{
  "arch": "convnext_v2",
  "activation": "gelu",
  "mlp_ratio": 2,
  "inner_norm": false,
  "mixing": "cutmix",
  "loss": "cross_entropy",
  "optimizer": "ademamix",
  "lr": 0.000385,
  "eps": 1e-08,
  "alpha": 4,
  "grad_clip": 0.5,
  "warmup_steps": 650,
  "weight_decay": 0.0
}
Rows from block 10 of a small image classifier, named by matrix and row number. Rows with one number belong to one neuron. Each number is 128 + 32 x the weight over its row's rms, rounded and kept within 0 to 255. All counts start at 0. Numbers have three digits each. After the name is the row's rms in percent of the matrix's.
After each neuron's rows are labels from the 100 images, of 14976, where the neuron reaches its highest value: "top examples" is what is common among them. Only what is clearly more common there than usual is listed. The data: capsule endoscopy frames (Kvasir-Capsule). In brackets: how many of the 100, against the usual share in percent.
# fc1: MLP up (model.blocks.10.mlp.fc1.weight, 1024x512), inputs 412-511
# fc2: MLP down (model.blocks.10.mlp.fc2.weight, 512x1024, transposed), outputs 412-511

fc1.170 045:197071130120183114088149099159119123144146118168169118195121056151102135063177082137139120107129129154096093094127156125111098174089148084092102061137180136130116157147125165160095065162095130090147130086169161155116103087151123076064116089103131132157137148160165160091123161151116161120125175103118
fc2.170 083:114193076151138102173145164096154127085148142078127118143127144150069151109108101150125097127129116084099078152126084111178104103125099174121067133124120088089129163121102151169113120195126155066088143098063128089107142111111147184094128122134121100114191186077117119170122182109099163157151142090132
top examples: finding: pylorus (98 vs 3.4)

fc1.518 043:088096099161169122186123133076145082152126162114126210180119122139119082169098202160159127087109133101169162170119125164167177099174192134096130116113176194152089115149171139138154125220104158129188103131143144128060160081106106129135133146173172132149132074108130134139162149112211122138169180123089
fc2.518 074:155195148100149091122124124089139111117178053120158087130131143133062156092176168136168123156180130114118070161172088139122138046067085128151094107135115163144113196128114134114149170183168100115071114084198062124095176145115111157119141135118066107128134150041114137148159155154151152154136142097118
top examples: finding: pylorus (95 vs 3.4)

fc1.23 047:091154087173186182125109170135173096124127167070145176153075136117154149141133150105148132121101160110126071156112125094141168152169086110160070147079103152108110238129161103168138081137142087106117132088162141151133148128136119072102100130183147091147104121131132092166107119138131123107160112097077
fc2.23 083:206134132155136067184110099149112176174142095116157193159133133127130153106120179107113112156149111128121134081114188133094158123106160143133135100119153109111080182152086120089110129126165137094134159122120151132131167102168144178150086153136100147103132126171152112165122190135105086127127101107123
top examples: finding: reduced mucosal view (43 vs 6.2)

fc1.85 052:152093148173112182097169115182141157166124148133144158117126075130100162138126112118138158064154136176155081124110062124114122146100170092138117166136116145130124147146138134080113126141146093156111141150151132207192159133197102107106147194124137138170128144145092133126088111064116170130069130130134
fc2.85 078:131130089151102140121154140153115107082151108188180130118119132206126095118150163147132140085113081101145111145132088129127109116115135129097158180188179113047107076110115138048096183121110123113088094115096077134191127149154146137116133119171102135141131158119151138156162143193170145120095167115128
top examples: finding: ileocecal valve (38 vs 8.8); finding: ulcer (31 vs 1.6)

fc1.708 046:107098046142172081136132101097064108124055105101153149166125151116107108127143173124128180129129115143072126136078098104206121115139125129114103119137103121118197128164146160137090139184091094144090122142098122134117174148120135118142135091149163095160113101137147126150160081067143180147139129155129
fc2.708 078:128086165103119135132125171163126138068089146107088141118133113096162042140069142119161113121082125168144119095132166172093155122084178130147130111081123162172116142166078156144158104136111096177136089089129124096108151121089160141106115157090170116111115111182128153120106098090096142168128161100105
top examples: finding: erosion (82 vs 1.1)

fc1.148 046:059175145213214124112132193145072143114182152100139100158151149209061145103126134110145095168108075079161134062112107186127117145102115159099172154185122149163103123092169115107134113153082099109098117073144106178192142101097150149141160117116133099151111098152130138172115065169103170147096130125133
fc2.148 081:187122059157166078163143158170185126109159089132156143149147156112083110146096139081159129115142112077150128103143160159139115117086083120062111179153111101116129097146174150144127163106182153073068087073140118119080172133075125156142074129126150111144136148069117121148140154159193120082107135094117
top examples: finding: angiectasia (86 vs 1.8)

fc1.111 045:097106139150123135085170142102145107183156109038173134102074129108076136072144151100141175096064090119115155121124103117128136123191111138181144117120136146178144149183171088142083135155129143109136136154155167158078077153135123158111113165124184114129050111143136116169085078155145088111152131131146
fc2.111 075:115091134165072089112145130140104110140130180120120139150153155157144121139189114158096080166076186136121124144142151133126075090191097111134189176077133229128106173149082168185154080150079096132166177160132099117113137161162155133133139056175088141132112154187159097119217106095125120154125126195079
top examples: finding: foreign body (83 vs 1.6)

fc1.243 043:155156131107193111115124106138163128082058150166113174138145100117110124125076194154104177082150146134114085142098153137128096149150098116101130172125119130143126138167113070114164175101186159161128102148120108182122128134139110138158151128118129153141124102106126148153123099110149129068104152144164
fc2.243 077:166146076154141103071092115124143137158114054154148107085098199159042087192134162109086149079146123108137120137117156164179103089089111100183133089178108156142100139091120096088137153109178140094134127098136111117153136107136078146149069196153108080188090143079131110157114152142135133155168113116104
top examples: finding: angiectasia (54 vs 1.8)

fc1.154 056:174179101118171112138171160126151131160123122100144131131117088124078101092129185112145131194130127194122085108112077141137111082156104129127166145118099117140130152104161129173096070180120114218098100110164153154150127112105124165135107147164173113146083089173155115183144131079143128092161106113092
fc2.154 089:127089127120137069140162228180088118117160125123085122100121076101147089119116103102087131153131093147073152103112187126078132108137223131156101145074121159123152162147113137180122078119150101122128152175092153080085172162131153177087199119101174093063110115189127095082104106128099088148120080149110
top examples: finding: erosion (66 vs 1.1)

fc1.53 054:128107081177152165158139135173155099103123069187184095155190164145105171063139151114158158153087119151127110086136141144149135120143111153101133179097155113082128139094174101130057085086198107100093120109150208218182172116161147161071176152174180087132100093161137172178132067081152114102115208121102
fc2.53 080:146118098186100146126159080115109106146144157133122140143130147135056120128154128155143151165106157133134130146124133149120126115098114068105134141154099114135102153150162061124083122100129086105074109127200118149164172154094194123137133162175118141133169115139104157134126118055149166116180139072109
top examples: finding: foreign body (63 vs 1.6)

fc1.324 045:140134133202234156185134138120061102107202150110122104128097179086115120127129152106168102105193124146142135124055154086113107147085149095090150125122118142175100118150134134197075098144113103171155145088074136156093082127161210150126108134109187091155117094090158113123180164094173142177171145065125
fc2.324 071:089105169114072152145114135156086121084099121119178120138135051089136132103078173091116189126113112118086126122088182141115117131186143179132189111104125126154156114106176100114133108163065137206146116145095102134130120100144086125168109123092149095123095133180122097096164133122101125127138182128163
top examples: finding: reduced mucosal view (38 vs 6.2)

fc1.99 050:095124085194138166094172130156154149146143131109157171123100116174126146136121167149099104145143121205103078083119156141167066141096154108135174157095139200135075198169169139142131136125138139169092099114159147110119105095177068109146168126164134140133077102128184170201099091094174111132140198044103
fc2.99 077:031120157145146080157143122163139040144090122099153160165094070125197153133143186147186169117111102135096161100162108131160162142135101103125067105117105105140094163118138152117115074165152112126195109172192130132173142129131167105162090172051148177117146127120105102089120127127146130085088107164065
top examples: finding: reduced mucosal view (93 vs 6.2)

fc1.273 048:104130135124155117139142141110151065151114171074196053169125082133144114083162172121167126157109174124098130096112127132142076139133117072135188145165119127164077174127059159131140126125148121110146137073106158115158094134117132131162162160101038079134079132136113076152181125140059126123141157062111
fc2.273 077:159130156085132131160123138107108102142151111107125144082143134147128070099029152127158088119119171109101135141146175152099197157150127204163120112121122147157174085141098128109142072133092067114126146148132117133113071188067045129156115115133164121181100122147077127162153107170165115122151069148123
top examples: finding: pylorus (99 vs 3.4)

fc1.563 064:147124103073099080148138090119203078140095169136171131148153063176101173148087104101120178146092081184105127097128102102163144117143151122132112136156135116084197207103185089161123128142145154166155083103100172124081108106150028126083135135156127111143118118175101147212105124079143161107147091134139
fc2.563 086:150157195144131111100088093147126061165198149094147115157136080175060164114132152125095098128137159104136089148145110154141119130131079138118125172110151144072113089163142110164182151126061215102117177095141071108113108117086120122176135105105063079150133152138149123159073123116185148100143121078134
top examples: finding: erosion (29 vs 1.1)

fc1.531 043:176098127112164074139144109157164096119143157103173132191144127145123123109154137145164137163126176117137140006141124162137084121167108092057159157093146155173101186148124099115112097079116149113170107142094142095157090169122175142086134158067123131168119118094184117137098162185168159158123153071133
fc2.531 081:130091111157114164090136145144104140124096117130133133081152151160113126102143180099081134148147137152139154115152187171107081143137081150146147113135098187112096085202154134153127096124128134138096143158093115119115133141136118144070118157113122121087045110202115119125092107155081114088112083160162
top examples: finding: reduced mucosal view (100 vs 6.2)

fc1.702 043:111138126137103100165134179139090161133199088150148116123176112148132128149115118142122123133127169101143148084109124108156078115161129096100150119113136138141110070149129143085127084161136110126160071155197136106155086048109121182132145150144166080140123117138107151149122148065098139184092173099066
fc2.702 078:134165132108155083093110112146085129166143103073204110123150153124093141156182128166189110163154122113102117093185085124098062107074069134164132122143136168117131101137044127087121189172155103086098123079115124098089147079111154142100125159120092094161148153122098124120124139137166117178134145048127
top examples: finding: pylorus (44 vs 3.4)

fc1.318 047:099175111164178103096132093123076104155054108101140184086151130101116133109140107086098165089115090074083153118100114149152103126080107165113132153198140127085166143105127209117039173139155188107080105161101159110123096131105129099117170110083128144154135168141120136119122062075148093145140157153162
fc2.318 082:143101181004100158176172118105113104119104150117113142155135071101061128114082093101132134072137131125174107141127116178171160132109158160115121129079091054175113151088167107137157145107112134153165104080101118142096139183080101120107184128033097117095039100195114121120132116087119100131080098129124
top examples: finding: ileocecal valve (54 vs 8.8); finding: erosion (25 vs 1.1)

fc1.72 053:128130106163156177084159133112115130113123138123108115162121128130083135090145108125037176102092194169104116139111096118150119103147109171136174184151121169135074173184077134071089144170141123082165148105104149161096112123112110204126098128142105103140071136117120132152122108116091165165136098109167
fc2.72 081:101128083168141140052125124140226110146153098112105080101153129105142119076150165110088151193147080178112173171126216143099150122106144156155140101142175145135140156086105162092125132088122176180104150190143096130198126168131167137116160133131129099179202105155146127130144101121121166119150115155164
top examples: finding: ulcer (83 vs 1.6)

fc1.749 058:095159123169103142140151110140155101106165129106155070098107114109072061124129167152137161091112128134145083102095114095121159165111093141128179128152092127119123117111154130199105094106163130170178101136150175134113118109109141169064161183131143153153091134172121133144089107145140128140147184067141
fc2.749 097:072108186109164158075082215162072143071110148054179147136166116164065086126133125116158090164159116105144094138181130194089070072127077159100099127185084145143140114109157122087140146171158173143055123116110075107054069116109105121136085108127098046178205156165123150136139133094139166076146191088119
top examples: finding: ileocecal valve (49 vs 8.8)

fc1.81 048:117169082137124101112102178108158124137155103116162089153136127173114124112161155139110198168133110106077058143077163171157114121192079160146136057194150108146074128094198102097094104169101106139165159089135094170131153095165108169064137137144113105135091133123134115130131072156094080106158161079074
fc2.81 082:135109105123113175149126145102153093172096155083137141052172077128098058111125123096100063132145180145081139154146128181154098127123076164174148134122090163156169138135133118166119098165130061129091154143178135148151140134112124179119152112129130146134104149178129124145124171072177130124155072140093
top examples: finding: foreign body (100 vs 1.6)

fc1.731 051:127192111151163135080168161127095090151162120176147098146125160111096105147137187159145137094149130107113085134104163139145138136164101118134120207159137122087092162153114111181063076151080115097088112105129129123150137184079160154099191092140112175135098167187118109140065091147117149129170117079133
fc2.731 080:093141130186133142146140147103127145088137157112117137108113174138060115148101145119139121168117189098117086135143086141137093110075122150141086108145112091130118156098135069043124185138076082145097122078150154172187133117132162172099112173122149125132157158136131167171112123116159150137139117065107
top examples: finding: angiectasia (100 vs 1.8)

fc1.205 046:100138143091195089168142131173106185152166091170107184125076096131115100130160084067082120147136160207171182126124122153143153175133126130167136150245133187155103139182149104143126066114194154204137117105091150163139189125123143149057176180118087142128112142152166094121151092149145136149193129130176
fc2.205 075:162110131135142084084095124152095108164068087183088146109171155070107204131057151134139131084152087133085150103137142126140125182065148140074120123117100108147132116092145158112162153105186136140141092112147129075164097142142105101115100179117165091067122103157073129110120120170085111092123077177164
top examples: finding: erosion (83 vs 1.1)

fc1.567 056:095197154102105135097156104107169094104154148125085180134078103100116124111084073168151136099105143144098134147109130093173154152148084104149175115152115157116177102131116165107082079127157055160158083096125144175155081107142162079058117134143082107195106150185147063104121117109137083141085146089118
fc2.567 083:133106166116099146101100115134136150139107140133106133094091129112128113191111097146095142144117143130102089124113117129147110093107163114087116121134109174075096132155168132111049143135075096162085145147135143166127164128128093142116118095153129135102150088109169150176151077144156143115140102109126
top examples: finding: ileocecal valve (100 vs 8.8)

fc1.110 044:122119153152120178135161123161157106128133168072092072141133170170064089168131105117184123144096174097145096173160141129130097144170083200141130120088155198181142190074172121114114134099106159199085144096101083154090162141109150094116122191110133081211106133177137075143091148149087096134097197115130
fc2.110 077:174128109137111143072152097150161110179123176140130085152130100157061163191121158169094112122140117121114083208152124152163124090106116112091130121143140161150098168100135085159161083123121143136140165107091140163130177130137121169120096126185092148128088148113157161168173093089117102121182120209119
top examples: finding: ileocecal valve (100 vs 8.8)

fc1.158 048:162158142150174122059110130138157105142107104162153143124141114137098133116138109091107158132099147109178154142088151118089139160086135100142197071148161132130134087139131110199085148145156130134183146120121132114085119061151082143115141125125069124169120187121077119159122139128170120144127138139067
fc2.158 078:127142043170171097183147108128126089104104139123124070138123158122116085084122070131134113126147116119150097102139072174180123111114120117174157127116124172135147131102112079142083137103140128111065160130128116111159203178150119116105103115109137124186147125099092132191145143140032106168164089080192
top examples: finding: foreign body (78 vs 1.6)

fc1.585 050:110170140168091085154170151150157134109122154124175155186099106183088118120120106135161124136089148132142105156116100161122110225129156072191123130134131097189106150079150081113175105138136120131129085110092112123140142110178110106115167154106089100197139089107161114105101109163097071178109124099127
fc2.585 074:137133124162104115111086150126086153155150133105120146113130134124191066130110161162176133133157201141091133162156126146146079099098102147170135135119121112105072097116110156104216065108111081137145165132123137126106128061151146145052142124119132086152088128088134115128139166168167155115111148138112
top examples: finding: pylorus (44 vs 3.4)

fc1.119 051:176117085092186100108150111157179139119106137150132188134087071113163110142161130111101187140090168155093090145101190100179100113106148124178150177171105092148193115110150133162129101102106101142135193124088108119133136147153099098144139109194082102100085162152193154192136093104131129153168202059127
fc2.119 079:095108136095121155107101078128111129107049141112150127064152019115096093089121113058149087114108100201096095137146169151138147125119105161150080111097113178142097145144155143178091053148117072163128100136134130146186129108103177045158206122038168146129058083124112146077125182140150167138077164104153
top examples: finding: foreign body (26 vs 1.6)

fc1.28 043:128104117158149118119151088121169214070072181167106103097151144155117102144120121098090234124149171116098145157155161148134096142145159088090109132180150093168116190162116081094113148136140107153194081131137162138109178166146126158123125102106140092134128128127136155146130089100131138155194113139146
fc2.28 082:066146145168145127095140095119152120171141087184095091094120170161131145165168173176134190125149188180115154151078148116097145140123127143142100107220076166146094159124126098097120074129171148145160139127147103135115142146178174138154111127149160146185141136155147066152171144159137087142186090118123
top examples: finding: ulcer (100 vs 1.6)

fc1.231 043:136119140129091147140154184167202176109092130151186114193124161120137078150153097092118140145088100096163069080092083151139152198131138146145117082089128097124163190126135107091138110151151130151160082104145170171124106023076136120100157138084161064180151141160073141147098118134135112152185083146087
fc2.231 076:124175159109108130205115132089119087188120151129170090138146118078108118115154092139114106074159156071151102174180165148182199113134142160139139145131178126132153144082138113106122110125116197080185063117119129153151125150125103073114111051146114139131147101109094137168086137093084088137144062148132
top examples: finding: ileocecal valve (99 vs 8.8)

fc1.607 047:088098107192159198151112106123142140083082157172183101159206162137139100122131143131138179154115129145132123100088124230093124178140121088146124084096097154104162145106144111147164105102168143158078062096132160139210140096142140151033178092175097161140129128153136124171129128148170121151143123161120
fc2.607 077:141137166059132113099085070092156085180118114107105135169167158171144119096139133112095107074144132113133132142166116167153179111122070095156108123110126166170098157062128171144086098159118079121149121152160089098094059202110144097111096102129122126154164134135179102115147147097175115184042072151159
top examples: finding: reduced mucosal view (38 vs 6.2); finding: ulcer (26 vs 1.6)

fc1.315 045:107075101102109151122134094156136116136114112105132099162121088087088112123127093163132176161155179126133087119078127146129113119122090201099122080156140120155183098194162142166047095173112118114156084104108166178148116178147142106094125161047134124110069125162121107147068143158193144089131120127118
fc2.315 086:112105191118098096192121113106145143163147178077153143104162076140163111132191115138183095155092097096108132097136131162172150134161103111114127069114161137131162150193149123140103113113130131110141111157076125160148131135165153059147138117108082142140081191154114151067115193093143110098161154190061
top examples: finding: foreign body (45 vs 1.6); finding: lymphangiectasia (27 vs 1.3)

fc1.341 052:097153125136157104132133158150111181129127099114126120141165105159119120156153136139116069113167142122140149124101144161122147170136086119149141135209129139121151170142151106126054111119147135146149119099107158141126167136083172126082173115163083071159068147140136157177099094143100139082158121132130
fc2.341 079:108146084135107176103132093119162110065108140159095130091131095107181117120187084162084182067097109127168171103079129088171123195126197099154136110150157131112122145114082139168098137139149154123088138142155173108082119159107154106119145135124173125123124109139157155101119107106109174146145127042158
top examples: finding: erosion (37 vs 1.1)

fc1.272 049:111152153115115148151136173095207077174186157096114151084134093123063103149100114105098090141116153108106092176097111094118129184140168070127107121091139094147089128108123127124147065119115133168165170107096148159086129107124132173088136123115134085188105125156125114143095079154068077074127159117086
fc2.272 089:150152100121157182067166154124180142145113128109141095104130165176098081107102137158151160157133183079126093141114098137199129126129088101126140112155140097134115158147164116174194175111128179131043125076127156146166125109152084152160101125166116112081109179138141119139116140111097167147183088113118
top examples: finding: ileocecal valve (100 vs 8.8)

fc1.703 054:103108034197179111095117082133095099115145112136118106134130164225130111090119133135095108190129128154121066053148084098165109119141108156095156095176105111122124129130098162137100097116154060125092154130144131184121179129097177162121146116078081145150083118188141128147121117140152125198074150087120
fc2.703 081:131115120136101135113122123141071149109121079151118125130109134126131137117162194148080146134175123151143128147121183088091179094104155132147156139138131205110144190183073089164064139123126086109130139112164148111121166082167139166145058139144148103067139136145140082151192092102098123149144144128197
top examples: finding: ulcer (45 vs 1.6); finding: pylorus (38 vs 3.4)

fc1.103 044:161169130183126150105134153160121140148130090062109174139131136158114100137100096140155173148127101128084130188093109185135095110116107185126120065106183152084121151110192092104114103152107145120197124087039153202105154139137061098106169133169147143150073184155155118131094131136131093126128123102084
fc2.103 072:070105155161140105142080134101163145122138169084162113107146141105101063166082123094145152148129115150152126088195107168095094097137086166132113057123089200171059143088135141160110166152167137169146122113163132163171108061125152161168081095166123191148127151199170117074155158133094110132151155097157
top examples: finding: foreign body (99 vs 1.6)

fc1.36 050:135160090130192104126146129147166126117092197125140112167151140117037066097157105175106107092118087132114121110141076126121145195119112102133160151192091118148130122146157120085076155114187181174164090067185172122166114123099123112066183114128116127134144112153126142185066126186100080123112166051141
fc2.36 081:087122142121133164147122095102114103058111133069121162148200124121131091122124098112141064106128106180156096139175140156136152112155023064136120118114098170132134112143149134130127072189110128106145118115133138146092110099116106131116125112062117111124122075172119134113098196148106096083140141153068
top examples: finding: reduced mucosal view (100 vs 6.2)

fc1.579 044:090164122157137133158112119124124111101109135133151162120204114131151126127109143148176142174098162117136166142112124189066068177162123097137135110157097107187189134079115105147147058151149137198106080088147130163197171171141176199134123112148131109137095123163140105162165142141136067146150103160121
fc2.579 080:154064143081091110066141102144125059143142105057115181218169139134149104118109146100089079051133100103127179111135178173135196143150089137131151120059139136152153105128125148158077129147108145153169105170160126046143080119113102113102119133078106101144146140149088109097165139133152130127125142126132
top examples: finding: reduced mucosal view (38 vs 6.2)

fc1.297 047:100201176103133051131123132121132146105188106146118137145089057157179158069073089179138103144134094129162092150113143138136139121192103121111136088166098149180107117146139073108114096158108106119104121118200117165129140126150147132117182156113138076167087121137115120145049113156098159108070142117093
fc2.297 071:137126082175137117109161141137110112154127111118154171129116111135084130098150149097104069089159121134172097164181164152127105089068091069053144174142105112118203095101148119161137136124102137084152117099119109149170135129102081163077116118075117091111121117102110153157132123157196114128113050162168
top examples: finding: angiectasia (87 vs 1.8)

fc1.311 053:096145105114107136142144138145139114185147130115108204146147120218129128159151134085094164139120124137147084132108118121105082151147130114106130158135122073103106113143124071134124085122145103200080177166123186134092157105114050132135193144170114166155094170180119072146115104142094141126150155142132
fc2.311 088:167154132136142108126151067151133147132142102200118103214122135150063121096133105124119180186131126153160113144098107144154124161088123079147074158130182129158078230120078101145176127116166126158079117117134164077075127166130104133146096111187140119181111158129189130111121094084104121168149202103127
top examples: finding: ulcer (50 vs 1.6)

fc1.116 049:135123082172107130102169150143137116102178106106171154191138085232091080058142148119119129085150076091133077076094134121100085153148153102151155042146142103079083192138105178122122101115126131128104138134173121159085095129155114104137137122170094116140109186164101098153096149074140113151151126069116
fc2.116 080:112125117133127050151125104070171076141177136115122118112113193104124113167133113145140084141122144097095151170137144128207143158106143170155064103144148118157094185114118156142167131155169124134117114125151088093118144124149124091167171124157113099215147146147067161139143157172146086150131093134110
top examples: finding: pylorus (56 vs 3.4); finding: ulcer (35 vs 1.6)

fc1.96 071:109132103153135121149133132166183161192124188099146158137095089135131154085136155122053138122128133202167163090123082197152109114154078149122150159116143100097113116153126145137074083146174138152111120093145143137113130157184096199057141173074174138145087150149111154142133057149190163173127106077132
fc2.96 087:095119068140133123133162198126112170128195118153124157188145135136149120151116152138123139095127134168131140134117181150131097132117136179091109071093070166182148133164182142147111103141132143127080046101167135106166160173101137179197162088156113096139110126123140129158159121109101115113103162114123
top examples: finding: erosion (60 vs 1.1); finding: foreign body (26 vs 1.6)

fc1.146 048:153133209120117157108134144175083122143174092111117163130143120133118111088151128062113155110096129102190108107046142140118110153101099154150161096198162156138112168169079124122112144108158157161150104097096164112112124170114146186171168107086163156108094178144101129150151086118152105145163055099110
fc2.146 075:121123115177103161125108168098129111103138150112092085126127111181151129049139082104101129166123114141105115156122129106138165101122142101153173106110067145159176092102145184174097103098096101110079080167080103142069136153134140133128177071160152133181147111160076144135170152131169093136116073119107
top examples: finding: ulcer (61 vs 1.6)

fc1.747 043:107141062091122118101156150152102212144128176148078098200093146153123091098125117129135123122139136186142055124106161120119137118131135150185125132193094124123139147127101204116121092081124164180110154178084159154087171119139098131127157099153138128107150183125137127151067103146068119131092123112140
fc2.747 071:135169100168153145118126061118128147155145135161112080172131115141076138194118143165106136128127139161141131155124157149105138176127148033153161095153107170150101179189091115117139109137122094139140143133171153084083151161232136152134048155196169109180156173206136111178137162092129085149096128124126
top examples: finding: ulcer (97 vs 1.6)

fc1.35 054:065111102111162123141162168053078078088159152172092164126171105150105125122141145131074112139122105175121170151096137145136122120104106161118189114143104096146158173129177142092099114194091137162114131154157180198086199146135090190139068196104156097127093149141113097148103117124149057141147145132094
fc2.35 080:106071120088089112119194084121114167133115115163069165145170081114147091105137089147161141136158142131112155192101153104168153164164114144143085124056191120140160183143159105170104088150130125068207155167165128106097135158134160118180135109125150128109095095102195117095186120108107068127104121167101
top examples: finding: angiectasia (28 vs 1.8)

fc1.229 054:083117118201104167101155159168148131146103116106114133152137121190065111117171092104081147137137093085142106121105129119110156176125137124144180058155124062104140118147097124083156168134103097100127077091086151109109136124146114162091164111134142145163106132143153088110074130163101079189168135085185
fc2.229 089:160136116097146127184120109156148137105204079164160166120121188134090073077112110126107110116147141038160065173142114125173092102067162106123092143159095096061121114048158148217130164096030167123136124090140113138126125159091106175079099136102131106062126142088104146169097112123128215142134072116118
top examples: finding: ileocecal valve (64 vs 8.8)

fc1.241 043:125131049118131181136105164081118142150158168136063179107121164149105115112060105144087121155154094122093193181144172103159094145164111119112085077131146170136121155161144105107112094121131098089121164121084091133069119134118073140088141175103116108147132121127142114138096091157101090133187196119133
fc2.241 071:138086139016105121123179113112129099101134191101134124140151131150093125081068162103148097152135073117121075131158092150102099193131159134094115133096107145065105157114077173126102119183117171180102165178146154162082126124086109149133133128134172129091077137148159160126125085098151186102104147096133
top examples: finding: ileocecal valve (71 vs 8.8)

fc1.745 048:136158084142163099131148067128082071123097083123166142193147168092044116113086161081122131129135173177114082101105105218121117139130150039079157130191126116156095110109109099159135111182104100116076071128164108155127134109117138137091147115147126083175109158130129092144131096108113123128117190125071
fc2.745 079:106112124073163140096083163204113142097122072093071128152157146111116043152107121084123149105141096160143144086112115119141158137104177058201105069102098188129143149122068092137221130095181097112089113122113162129113180164107175113138135132095174095095109103243176117077131117136135151212089113132184
top examples: finding: erosion (99 vs 1.1)

fc1.756 044:149093110146140162124125189098117144105144107085137110128126128138152136160166118069114207168123187099154118086154084194137062105133138141111108113159145155151122091142141122171040095183139107123104125152163149174154165165131147147143122119100089132118092172145140165143129109110129178129076108142184
fc2.756 078:118118139105165138168115081107167090170081120100150146104163076103137128159110118109215121175149137103109159078160122172130134142085088180137132095164194125191137127151072151158123070090197108106188119137046127163166168120099180099123121172135120124114106138141132127064144192068112127099146104150078
top examples: finding: foreign body (73 vs 1.6)

fc1.42 046:121174080151082102164095068187146109127071187097175180159090095173125116133191167047079215081109100077129135122132130117158098173139081083107109126058134147112166173164059132118128112139136147132139187136117125171142101147120132100149143149176126125174141123118146165149133118148134136155113124134054
fc2.42 076:084104112100128119160096126115119133168111176035110188120168135127157083087113110084131113159119142108125158144137131123113091121193124128138114081117137135129160105086131146086073097177131088079123185149113139075154085150100167132152156155044081132101119146209111112106146158131112117171130037122105
top examples: finding: reduced mucosal view (99 vs 6.2)

fc1.30 048:038079106151166119169141101198088131072150167124136141134157147083081085136090145107136190128096118152082140094172124153136080157144151062117150130165091071134125170140112101166044150081203114115074125138149121136194118141150146141077150125094106163118138139154152133143079146160137143094146111124156
fc2.30 077:127158067063154166090095122130147137124113084107140141174213129115107135144120131072070081118159141106146110159158184169155131097141105123140053120130147172156160116113107144122164164127132145131134114079138146099099075172070123123079158073134119135155192140183148126131134097131072128149151112170177
top examples: finding: ulcer (72 vs 1.6)

fc1.121 045:196178118196146140163174086160178092089088079083147137133094119097126136139138120156137153122123091156082135116125127109154116100143120116160132113171126114135170162148143105140068113109177114115206073091121118118111064131120148074099127116146118117108078162131148115146046115098180091191104095116093
fc2.121 083:107094122135104117123139098087150137140128176096113138188122142173074091114197125118086111106152168092132140119147111177159130062129067130148108146116087172148081162142178213184129130130146081098123093091159107164186103139137146156112143091127109164125058126100085124107162108157077154151129114193131
top examples: finding: foreign body (68 vs 1.6)

fc1.504 056:097133130116142112088140163149106117116096160160124114169107097135043131108150125082128138109078132168206121109104088161129153182151130151132227158142112140131119160135167139156112130166218135151111102094102147115155143144147106159088134086118135118171130154169195156183103173167124090195137116115086
fc2.504 089:120113110174142088155164096110152154100142152140133100102120155106140077176070130110159130141174152127081146092147157131060167161064127142134140132161168108140103060125111130138119101135131130122112155166087127161145132168141125146135122087163118137157136121139145106128142182102055143069145136067128
top examples: finding: ulcer (40 vs 1.6)

fc1.600 050:143237180104124133138149147172114084133110153132096188128113094104085093152169075101070141122111118190117107107047130116124119128148035125141205198169093128089125160091148100085106174131159119128150124109130102122155165155116073135104148178070145149172096145147099095190133126173042132195163118152055
fc2.600 079:118095115171069119084105169159114148153163130139093062093114137159128108098187096109101086193146094131111160144113193108142137094171167094133161141127121188150121103145062149187127136129150098170127149153132126086118122162217137129201144139150164147198150088187141140132216110147164155129140131075121
top examples: finding: angiectasia (71 vs 1.8)

fc1.25 046:084121118162165107185149093156120131127166154136106183141120105179123090102094138165065093073050140139163160083080126188143144104127136096098134133157168129158116091110116143089169148121135119162109131142161141128087193112167110121140115150092200131115102147183096128117145070092137171137140163115140
fc2.25 082:088063095098098139086146116102161133134142203157144112156165113136144127063169086131102161123111137178116145115133162156196138097118081135148146165136156178155212171157153181170167107137123126127162101127120152102165169156108140049131188131117110140177128083215122135093175110067106118131142135113128
top examples: finding: erosion (99 vs 1.1)

fc1.698 053:059124115143130124112193139197133140084157159158172181155151126078163113075164107081116120079135131109184129091107163130119103134089166129158151147105118115107085170088167084055124105091145146162150121122133082115119131159053151110156223133151154163155143131129153170179077161216100145146181168124162
fc2.698 089:119149128126134147132112124098088108140096148123127146118111122142201031094124119073128073079092142185123145120075207118137211115133124156175144125159105134152071151122109136129139042130137136097123152174109112152144111154096156071119151125130228123157156108207079162160112132088109127138132056129097
top examples: finding: reduced mucosal view (58 vs 6.2); finding: lymphangiectasia (36 vs 1.3)